config.toml
model = "image classifier"
dataset = "retinal OCT scans (Kermany 2017)"
train_examples = 49215
image_size = 48
crop_scale_min = 1
horizontal_flip = true
translate = 0.06
color_jitter = 0.1
targets = ["finding"]
num_classes = 4
arch = "convformer"
norm = "rmsnorm"
norm_position = "pre"
activation = "swiglu"
mlp_ratio = 2
parallel_block = false
dropout = 0.05
inner_norm = false
drop_path = 0.1
patch_size = [2, 2]
depths = [2, 2, 6, 2]
widths = [64, 128, 256, 512]
kernel_size = 5
mixing = "mixup"
loss = "cross_entropy"
init = "trunc_normal_002"
residual_init = "none"
optimizer = "normuon"
muon_scale = "match_rms_adamw"
lr = 0.0018
momentum = 0.9
nesterov = true
orthogonalizer = "newton_schulz_5"
adamw_lr_other_params = 0.0019
grad_clip = 3.0
gradient_centralization = true
steps = 11500
batch_size = 512
epochs = 119.6
lr_schedule = "cosine"
final_lr_fraction = 0.1
warmup_steps = 230
weight_decay = 0.3
adamw_weight_decay_other_params = 0.05
Rows from block 6 of a small image classifier, named by matrix and row number. Rows with one number belong to one neuron. Each number is 500 + 50 x the weight over its row's rms, rounded and kept within 0 to 999. All counts start at 0. Numbers have three digits each. After the name is the row's rms in percent of the matrix's.
After each neuron's rows are labels from the 100 images, of 14848, where the neuron reaches its largest size: "strongest on" is what is common among them. Only what is clearly more common there than usual is listed. The data: retinal OCT scans (Kermany 2017). In brackets: how many of the 100, against the usual share in percent.
# gate: MLP gate (model.blocks.6.mlp.gate.weight, 512x256), inputs 0-127
# fc1: MLP up (model.blocks.6.mlp.fc1.weight, 512x256), inputs 0-127
# fc2: MLP down (model.blocks.6.mlp.fc2.weight, 256x512, transposed), outputs 0-127

gate.498 093:508562489461575545459487543530505498414522474497457496463472511403448629475434479475456573402483520425515555573588485528504535559535524516519550525430566537452595583529473495590486463467520488443493477459577519470398533450468425573510588491518518446439522546462522538531527418463487552567394534452418510511472452496547446455574541463440470468500455524517586483525474471511561520524494
fc1.498 092:469441420521572444418459559369489539558481452428576584502522389505476461456496463508447563511424480493550494519453439478475544548575430507512493482457539536495562507489464555510520558553439531474477496564415459539557549491551516520480512542450529436564447522490451458526543425415514489352580541439612603481473513561535540515517443500503518503510486462521579485442514497409460539415425
fc2.498 091:523549605478550501436565470567446601441630507518518521474520515558509500541417524509473498489504450407481516455521471531444429498556474500511456507480423462515438447496449503535515513438525479566628441480523629406445438517564502487589532605538509520502447504435556509489465486479525486469541549416519478481569530568494459557468536625445476473497482446446549542481526568460527512508460
strongest on: finding: normal (81 vs 51.6)

gate.474 098:533460514496493501479476480473463512509460531492507463482505466436552483471581484594510549507481439439544384578457505556529492415589402510521567432584424445479527538544487414515447474500411497517534476544547489456426405446527574480519601517460482528541519463524498519481466457532478560540499433532398487484506488504538527543495523565582403485499465452534458542517511524481555417503485
fc1.474 098:483512544503510501537512509460553493503449392511523500554493526588483551525367490441486493522592569551495641431570483504461478508431606495493460531410521543535434499516478500437546490482562448460450543473478586554535575498483437508517405521485436424444471554426487446481561514493525431534480562434622549495505542482545487519492432416475581559496601493451491503463495502526459506481484
fc2.474 089:521555471468472399546455538410416498628524459489579529499526413526542490514549395507514530512425463438555535412495449489545501453433534448556573467535461519560544391545518393435522556561449489473463576550542541534543431498446463552432553496480550476544504439552498611495477582493491496579471483538580488460603506430496491493600595427521538483529438452593511636485520512538529458490458
strongest on: finding: normal (92 vs 51.6)

gate.49 101:595500527501469482570620501491449500515494511548472524523461402451500510444416424566537558583571462521540478522455544498545448499518478500565508454612422508528548543474451495486564436480486460507516375541488465541526503462544598402486503531584520580493580590520521457465519494443473417450492463570520443479501410566484538441399551442548519499380551462518492498462503539503484515500538
fc1.49 103:555446560470436524605544572519508449488510461571431511548544572493455546501490528548450457538440464660394515429492547534608528478435449573476544541511449468441474509508437509373594412590471524558594515463448573566431493454441594550491455476466470445480525458526506489519451577420498571437484519469464437521477500556509483471523573465478438481525516467481454444411520461522443487515515
fc2.49 087:595458349499479505493524551453526522572524435508540566489466503485483515458538494543622595465533448555435463422485435548543468531521475527522538427555543469491478553424493423538520425460547524452484454453485499523471556605493621449388564455401467561595491450458532481595516504534474515559524508525538523565527413517544493481513422526435580503527468457495435506466495528398528516443497
strongest on: finding: drusen (34 vs 7.4)

gate.65 104:583520556424600595375454593477445511564524498597531482475504462510492383519553575523534594374426495485443490465493470534555410536502533510438518510518506506508558588542456499469565512473492472491413485399474601512534564502463466459499465526562502528446436576558507543567366536486511458490489482497471593463485506510534556524595534554563394499484618505421532480505521461549478444381525
fc1.65 098:492517525502428590453549574538420525563417453522515460525473502560563409515504530522518536409469565546438504500472463536582452455425483457426494528545480483543484503558519490480586554497451482486513544464549587412480505508493512373452493585391505517341523525587513471474416537526525523507440475505514481582508421577494560522549524515557545536520503572507549424553634513425599523375464
fc2.65 105:530542451465520466435443587487556575462473457559473529436517617490500549497584458549494478484556420529548617496461517485445417373404503524535541572444544525462525506461533483439532574484521516474469580527529506527429430456462513509522604514464456575467519387566503522505549489496508458487465547549445504548448447481543435428511514446540513555451547475546500485541499460466423433464472
strongest on: finding: drusen (69 vs 7.4)

gate.262 096:538556492551547565502507523504593536597463451481456477402439470409517376580560479622507525495505505496457457509485493499442462493590561539589532566516481445423504491524534533479532515490448424527458526452501546442414545363358452534502481546444409526460618471466527444460514547479489460457448470462502511469582527449514493500465465486510508491434500486526511589468549540428484466531499
fc1.262 095:537563422519519494528539509425542582469556536560432526496516530456389400580604487547577451521562463450481519593527450507468440509448454453604520480611371406455503489561451520524583476507488426622463469509427570565471580504447425458500509485519495538414497483509520556516528515455460512446564564386474576478570553460550466441447523512592504538437488545475514572493513523520531498489474
fc2.262 108:542469575523451572439568515460448604434552501508468517467517453456474560517447529440449468551598529398502475473558547546466526530556472556461496485434429467480428567446612533493528478542530522504530441466502550527521495564456523541517511440432555530554530566525471421568518459472483470537542636576526526441518485453435525522521532467486446535446546522592602434426539572541500548402458
strongest on: finding: choroidal neovascularization (65 vs 29.3)

gate.225 091:569526544432511495494475513437534463514474469479442526544598437521544531497492532482493449495439557529551542477508530514439522542381467531475555441523528411501538519513535502531493475556522444574549456556531433466584508496498459448504486449390425525550506432498463559475553581429485558437505471483403492526511469444574505455524622508400473438579535505500347478453590532473450497467460
fc1.225 090:540518450539513475469413472446416506482589544499565442451385538455374518530479512559528586513618476435427444564506446513547503545544549558491584561508494546506444505524469507500433514529488504443520505516566543562451524519443482511484515572584583517498503509457500530530451402564450506519514544461641516523473607429511550536460501437553577574486489562513625512494472480494497495516558
fc2.225 083:521464476447563520453528517464561507397419511464409548470507611421513473486418477512580414452578436497548479436517597425576543471476475545539589478527441518562491472502479442495618449508477516532407545460486510587463558547538480497606478507464565563479423485491486438503517453545441502486489601443478569482548502496484550522545511594471496499479551585438480543498462419454519466570529
strongest on: finding: normal (83 vs 51.6)

gate.231 101:581521506462488528550476538441452491504439398533459521590535536493500457488670576565447438491512498548491571443447521517591481469486449489373469488500469471444500528443450529510501516457544481481505462540534460523501565513576514537458457469505408451476486437458477559545478538504406536532524456529478589533473522569534520490508570491492449519493506490559470496548502513489529531409444
fc1.231 099:585560452505598537550514451510475491442558518492579468534584473499474366569587495552548472511519414476478492481538409593604576551465506534435521544484488510494514503460450619493477522559460479428487455421545515462430504594561498517462420493527411394454501435483525568505423506484434370529438533461546563437527581494580478586525530533530417518515603491523504459507509542496469477454531
fc2.231 103:472568471541484426422441533463540473444445528509508453463488428487553602501531417538565494517515525599504466609475542470596448492408550531526577411501569452560583503459474387458523497557525584530459474432486491532458539510432450472506491518522451465477488528554404334588526426394494479473587519442438502428465457508522491473458553568437470519514540562456473502497512520535527465646595
strongest on: finding: normal (99 vs 51.6)

gate.425 095:544473511469541505498520562495529530535435553445614468504593499466489429481510471421519529509497491427542487531524520401509484580428369537439402553534464508529534530429450581474501558444477504520534468496482433458507566491496446509542537481493562465552573536542426423575554541463512451562435461496470515473580505496483473543573408460486510562526590542562564507457466554412497560423427
fc1.425 094:461434508526443467480491539536448531465482468511456413508498552509525454469466524492501503490494597527487517582571556553432567492581595513502492557488447507592511471565568506501452494495470562513482456466496552521472570581502524448502411557551452483436367561546522465540545453522466548504619534524509457517481504395546422534467510476490399455455497486400468569454611395634560408491492
fc2.425 110:493553490482476471422494462515478442479514401548469525478488503426493545528540470450478515582472618353536531506537496508476464555481452458474502615555484436430558456478506480472474564518502528429449523527535454624583513486516584512539505488462474454501472493490490436518526522474448448454504568515428447456454541582481520425526491508458508456546522507425586449538446411487585559538519
strongest on: finding: normal (81 vs 51.6)

gate.304 105:416546458359459476451488656481450430553559534514507548481451456560471519504409439484501566516525416577444534473393451563407538457523558489501411459486490498487468514481539463551532453526578505464525439525444425508536452484446538473563475504587470500464494556580531434485506615524506527463539512502452488502505481510451476545502568518520514507540475566436470456584601563456572558493569
fc1.304 098:482570529418509433437518587486447519601452469579547490504409500605440535369554483622548427541497455548529542340516519525548465558489459483469482565618491562522550534494485491460479431483500500536581483414443506556505435405550442428553464559564447601529564436451484512581479478604520502487583442618508524487526509482505481508451469473526496520519538446501405485449530533516537589474421
fc2.304 119:547413502478547494546496556491548550477583535616480400472501554540557538401520603569478442469464531536598510516450527584470511441507479529512512514544490489463568541423481513448485483482458509553427538545534470460570460437553437511455487511504631503529520410529546457581536460494521418461550465534471487561454596577511560499426562596571389595480495450516398456437450481481445458456437
strongest on: finding: choroidal neovascularization (82 vs 29.3)

gate.281 099:448526520526454493436583527413504518515546539438513592441474527520554577527605523665490532520448517507468525462476582468421496420549484475581425532488600503468504519515487473559528472493489526528530476500541549529482429523529531464465538566436471598513549537554473504501515498540489575499434487439506466441466540393509488469455610560486460533449573433521555518561523509472487593545480
fc1.281 111:545463643477441509508507583528439478567481528453507456538541496492514582496566488640528544561469550512527525495501406436423471503486493458552479506508505455575569508457457560563520588486425473466479475546519596452452429535569562547496571423454506552547522418522507523526426462534491554512530429468452338513481541430455467528452514518586536429452437460578521443569526440490531555510523
fc2.281 097:517485462548483419516524551573547548544537422462524515553489565494555406474508548443482565449512432454581487409568497526476514606520444532527470498460554479394490467527526409616485516535565487503471401575590479495522567518467544521421485602475475525474453479336541480452525517387534436509580526514504467601522448529498496456483530536579525458557430527469456481480556445465508504540528
strongest on: finding: choroidal neovascularization (85 vs 29.3)

gate.228 100:487486516528464516492489479448542491630422530508564504535434517449541473467506450455495499505477476426515564503533515477461459517611521545499402534549468484422484509496445493504438442510557516487516450542531467595573388494473555455437469454530477425452498535511460464533433498597480572495613513464497493457492503548521546534518458423501511627604511498491597476506397514479498416528609
fc1.228 100:530542407497617488437537468557520470601446544487483532466541477437589516521568483473565531511549496473518458584445568466492561562437499536564524413470476477388495427598509556630424428532463507521481560516485489484509371402569498550526429545540493550432466507491619518581527386498503554542523466411511563498529531515461453561495485528499500529497493428521529457541461476538555623468523
fc2.228 112:547491465546528480533543457458524592515447538475517537372514463432433454567509489468608603460501540403466509458488479434418497536467451508563462492385495557494596583428445420552516504459534522517563473392455544528446582387432505438533537483516517539462508499485476357602403564420552450544448542565556480560519555515499502485507443536509467535518425471458531411428479514446498620530547
strongest on: finding: diabetic macular edema (35 vs 11.7)

gate.151 098:419516528474538553454521590474459465465505573486604524471477462550585591443518487535466493580513508563547530487541590518511601519516521404493517516521480473475552548587650449518436532412514479427577582363510480556517569474435601461513417438502465472545423515477550569408556536447496463548479480540488452545509479391447449558538542556438463501477442484551476500495461513463484613583521
fc1.151 101:559510434575490393579419508495513516520491391545528470515518589504509471581526546503580546501550546425512431389446425508532442602405475553482540444500512468512551501561444492519536552537459548555451436578467522495455475493589422536516528514493462489407512508572436434528514514509526459413557497528526618491452426504547518480488437509474575451480608480411547478492541452474516473532537
fc2.151 113:508482529495516479417555538495485561564553469455572416499447403424609429499571451444409467468446477563534534491466503442586419542459613502421520464431568494519549535530536490441400472525422430526488462505483527570577501436505504482527508522568491459440561467551466433444473579527548490482537488563446544474434498522459587543522456473512518470558506461514600494464513407593520502521504
strongest on: finding: choroidal neovascularization (94 vs 29.3)

gate.487 094:468420459489556473519547534530470499481455517474536456526454574576501453501537588516436464491447544542554515400542576485547512556586505498570423464462497486538525549479634587406413446551497516573496500548464405511523541475520504523488517466462564464428496512496544446476525420512518423502454490483605445509510474451463532517534486441539484462476475482489457570546494473542565529500486
fc1.487 093:409495463465503520524517414472502491497455448576519561497405560558546426520428583468471450522466461527510501525560561460558566548524439458568462438493521481530501512552449580399428481455508486549566506485465461525475528488521503599467490502424505429528522485542489462411549504496458421415456471516632497566460426542520474536446515428556422562460477485426446503545493415595551565432454
fc2.487 086:541443446431485575500529583538449444507496528494492501398491489429414457535467499550485541568559560493400432441506501502435525478528458538392514508486415557461500432537542558507408518594510470443553506583437516468559464515511534462472467428512489432450459565524449539470535471586532500542515364522423646541488592526497464548525492495465521557430514536403532531505457499495564504511406
strongest on: finding: drusen (34 vs 7.4)

gate.20 100:448532554473503442454525447484447417471498411582529488504445523558506508443464366561431518489445508510522475436439529483444404493483539592453515486541445543518448527518429465553474556457493537496425530535508452515494518542454465597571642469549516532456493534517462537459532480490536588517664517527520480521488473441568528487469553494462611531484503518388496439535425466469491525433559
fc1.20 098:429501549423445542521405353550459536506529488543546484485524566493555501469555448540525528518423429556484555571478475502521537455482530473439530623445464527485529494446513504583471506490438474500510599535487500467503550606514480514491502539521522509433511513508562522493516531500479509576464449570558414503474440379548517607547468443435524505520500513434519507541558408524495427572548
fc2.20 120:603509442531489517505486434508511563524505491485539440436527498521436451543525507477504504516490504427495482468529596540428546506488491419467495453463522517455514586457438473419631500495652578577468535422471580472454457436456413484528487432456559512530471507559477487491457440485572526462466535460536531501515597501499515520513486535520512519520545505516505381560510442496437544448514
strongest on: finding: diabetic macular edema (52 vs 11.7)

gate.423 092:570518511450455453451503531481516472468474477583552544463599493477419498425506495551508505505543470537461591556515491529517422430522452453580488428482510497513543518548510546486433471464521536513471583492502460578496395446535542515547480524534502441535543594544486536470432527464570568493563444455439532538414538478503549467573553489465428537473430485497388516561445480526510477479475
fc1.423 098:524502525448498512500480410407511531425516570443454404505609506436484394389523484562479534385385467635571490520580514557479475502452516501458582450483512435514460461494550450477423492440479589492501537463560464486436560572473458510542514515524496462389530479538471474493584442510537470446555464427487541502558546511558463441519418443532438533543527491533382605571569491519539530487436
fc2.423 075:555484457507512506580471392469522515465579625414488517419459422511474524569544457532555538583466457547483482478507471496528471521511526529543428440409488546530517504469492455600469471524501546506472478531510452451478416527501439446524517530459493581538579525453466480512517531537480488528440410456531532558565432472535489531452443385571471492475506488512482479498512553566526503518363
strongest on: finding: drusen (40 vs 7.4)

gate.134 108:470474473480510449492491492478470436434461533544528578488517504461397462523519471529488526494499468519470496576484502546561503475433434550531380531597544481470547463500602559560451474512433452483551578503487482554471538530562482548533458509401561469451476461454518426534449513526519476518512414459494607577502486507439514555506497418475517598564490417452446484532510443440503513427505
fc1.134 106:501528582378457470524619534445533491423464497533428474482547368430509535595531484427419477583529540594513477433533478487436467536482485581422525482488547496567527545476444518497451533495526477619425400540518537502540566501372459489374479454529407442547460470518520481544430489420481551471517571539485482465472517468435561485617488558521528519474492484472489538434524473472473571500512
fc2.134 110:490532427481499464605493543517566610473503536472435504415438534530478438471603459543520402518441528427560474487599493475453511542530476502506545488421327452461522494434477576446499531453509514577549492508478598541394487572503466500494567486477451442513521505500511552471489567638389489601481452472371423473488539438478521483484553402551496500453512518564454546534520520511512418553446
strongest on: finding: diabetic macular edema (34 vs 11.7)

gate.362 098:603491534520558484463551517432485546518495509511492479444587516471591533467547468429567490572502511468531469529505567478505528564469532521566577446539521531510510486468569542521558466359509526443612502542436470461403432443589456571505518467461518575484527477503568513530446468527530521482560403509529556518462522563479470446530422499496505412514471564575517534572492459480478524385473
fc1.362 103:500588518509478519440509533389427413456504497501539593542534457487465516507525465426503563446521488592482535511440498479497573504487531430544559477478446379429538498527495433561458455499395483523458506402533500511521523573469515427465583491466568487476455463498519480447442495516435525482503483509488486528419436488458546458546478489553508436517535444589477534633544481476436549490455
fc2.362 114:519498449562472499525591485573401427508437489543483548463428570543474474538446502399579533485567424569512518333469459546447546517514433542491504504455465422506521607497495452548481467459477524580522380527443462464448551442520540574593500577572474477566508481427553504487557462428395463497519485449471522593474454554508450580511453521534595393545558502557576477432543493444550490471477
strongest on: finding: choroidal neovascularization (85 vs 29.3)

gate.359 100:479468484529456504436579438489523479548498528548492454517498536583592524556451486474449536522553559457530557498443398504432479494570497445559418439535510541573486492478430479512501453430538515526483600426471486490549558551465510490527549479504505511605480518508462490413473473583527544408502479510407461506548470583523422536438569478431526547516470528565541544560552573451493466571615
fc1.359 102:524514455474534561570443548488471500459447492434514590437423555467426542435518457506519559540482526462579473556559522488522484592459528541509561457488460449387477427450549492519535525517484498500417374516548547558455459493504506566491482547459504471393573525502546545482487535449435483536435498548537546482422528522524585455513476451525528459519536430431499452392468413517492530427424
fc2.359 109:442353478523492425492530488510505494564470537506448356529517534502581484560518583487453462467521459474466627563536572526511509481357524500464545519507536590481489576528513403567460486503476536511498533551505496540623495463463476489446415513448472618519487505479555480531542562514504364514424495533520486561533424553570453564537520417490541577442527541480415468509521443544399445440447
strongest on: finding: choroidal neovascularization (84 vs 29.3)

gate.183 107:469547427499541480534446507430452444629551424490488476435479601543480463462498539496497529597462483449532482464545518510471500433455563476597423609460538616465520545474533447477358461528531571466482460401488524500461430449517511555505480504480476530480442525523405524492554484486650466488466457440491623447445517535498513497491492523491562399452510577526482485526467422510407469557499
fc1.183 102:505492425480556480457407497487442539524465435485492566489462585468466562501485518574508513543510443519574541532482494499488526467400444494558406489423519601489485536554477460486405415509502515593504509595515501566507441536492504564493545501503408489535404468520434476471538580533536533521451449425542502428459411585542527552457488411521513474512556515487506484537579563467469549540491
fc2.183 087:518496487503444533463516497517516532532543533595588482473474503558506472427486469520589576544511452623576601577447449574534430377462476579538490474571512520547524457536470462468478459565566541449491484448619503508487548455466521422399527441404480440634439402510560541495528549448506533523471469518465394481582551540519523533491401551449497491431556441579515497555541519489550514478527
strongest on: finding: choroidal neovascularization (98 vs 29.3)

gate.113 090:492574515399449577408429482495489542556482498521387520527598408465468395482520478488521523480472502538455530431556448540483485559391414479511546438487515544484514566542473478496433473423538441512495542559429473496486457507523529546435483476451591456531512574511485492489455541491457552561466509536550507440531491526600534455491427572472390489422552455346513357470563503534446550528485
fc1.113 090:460385589574393531525504473474484625519532513467467459443574474503545458457476425598537554500517505509578462498539482540479570513545445513545464445550546523494446442492536479593476482506393462483568472422457510601500637537490540510519493500547481584529475424496444485389494493444450460499469440512596482517475503561508483450535452601442396550543528585427511516538538470523471385418486
fc2.113 091:448533419508470519420497514576493446423426485532438578399478461507528411585482512452477472451448450520467473529555457498429516545555521504486540492522492523478515409533519499522550462474434478424563544465573610491545455562591450541446482545467456493596523520487533546587519495603509496479482494534560486493451462615436529451508459409469566462460578475456416585523529547497453495487518
strongest on: finding: drusen (39 vs 7.4)

gate.15 107:503485471501584455424491526512580512471495417460492455500494553561531555463494563559570541511484542362495513474555518500495450547471555422555479504593562560488542586511489499490391482501531535452508462460559544499544538423507487402433476533574531435529514434487401515488498613675465534555546498532411398546513498523484475452519398550479504589492484504542499518476509492462516537567432
fc1.15 106:550413448461512456478528489494505625479439412460499418519531454524496619505509530513517532526538469408493515492533530557487459489516515496555420481559586561468534508538416498456419479483523542464522464467545490461486487480521446503470532568591534482535559411472500479585589588595540518535514471564390435548480507481465523440506455555472515463540412396563468478531418483495514451535420
fc2.15 090:604522430527450473465436417482461569482581488512592493480461458517453532525468415543517530464475455490427582467527538489534422570416517416594464587489535481431441417540507434530472494455576517481461535483478542503506491475541480551547487446485478493538420539593455508497542492450447555415538489448435503459589518584464474500546530470482567463436474618501524527452474470446432514542569
strongest on: finding: choroidal neovascularization (62 vs 29.3)

gate.265 104:513464550528528513410522502490541467469491500413477493538466386506489459533528386515468543467511614484489565527580518529519475515497503590476517527513551556516484449478507434547472448373489514497515476480454588518604419567440458526483442613472450554606495462451573506489504577534473499605490434428554507447490449472471446569511531569479510488579433481552526519525493489481432533521455
fc1.265 103:428497532430480585403582514497530455453566496482495513577484450506484509508495554554483583505493561484527523497523538550556511520573561559461595465533518511550469504431516507575530442405554463565472549484482544572499493493450476508505448599387508494474429453449549516504609505458558494449467460467543515550508466374472377538551511595519523534506559446566606549490466484538510466627319
fc2.265 096:432523581468502508501578448430513547502472491532443449517581536561477581482542494423454425504488515501520508499539437539489487509572514548531501501528488545539460561556547459520471548511558515499571567483507464474464544543462590440520391520443376394548426384442533499440471506521413427483564511598546543563421545453496472566512502529494517523507595511526441511414463462434466493598530
strongest on: finding: choroidal neovascularization (72 vs 29.3)

gate.83 098:460483532412461435518388507522550513490430493518516450480532537515453486508428505559490511412468530516526529511562571478571556445574392538615557581535537613485516511515525397473551414454544554537427511556474590523566537529538542509500462468587496527507631473548628468477605462568471485479489559586539449472489457483512541461505521526491521471343495504495399473554462471570460446542469
fc1.83 101:359516526440475461554353442602502556552445471495487512566545524581468517479406460579552541485576483537434506460523610461596537506608491508587541584441611524522524473506433473478411478460538537462446499571398566514602496472632542497462442500510511541493514446552555521518492440575570466513502502594551550446443520597503560554522522430475514481425441520549529507438456418497534490531481
fc2.83 103:424473492491496537443578452395359523553492519476538484506452491532507502464460483476458482505511452463467476515556420408528511461444398459611520528568547488527571443581475512499476499537581450528518533567529550551501471481551456536402551511548533432539447478519490514464464494557471471481537525562508538558412627510539524468558611490547558484467566483499526514455486482607517470450540
strongest on: finding: drusen (31 vs 7.4)

gate.471 103:512576445469546495452437426454529487514520446517468434451635426520511484506453580484508477591505458502476513522495569537541416372559452484488482501461548563485435565495511481589582465560433456563487469448553565475462601504430530494549430490506517488436441541460348528492499513501439446499455479495597505486536578467500526450469441555534569423385452473491545506568607501527471508498621
fc1.471 106:430444501505609457483541455481540468449557524581495589483530546448438480515435485494500433525494541544511505494495500537459536486572393447494489482575423494488476547568588533512400516499476507545503565502425497527548485454464430460553553587501412628528560407489489535482537401490443629590572498567415465494575514449441490451508508546498444471558550476571481509466457479499484520564491
fc2.471 116:525562553479565503521556510559479478533539581549506408463465485443388484422484554397506449551444535572566506465477508536574456449461565454466509561544446462575527497521407509519456541448511450573437423470498465446484500498406406468532566520494532520536573572480568555497523449615513464517464483442334410446499488421505479499549539470500473568545473497472537517453500506460509584451437
strongest on: finding: drusen (42 vs 7.4)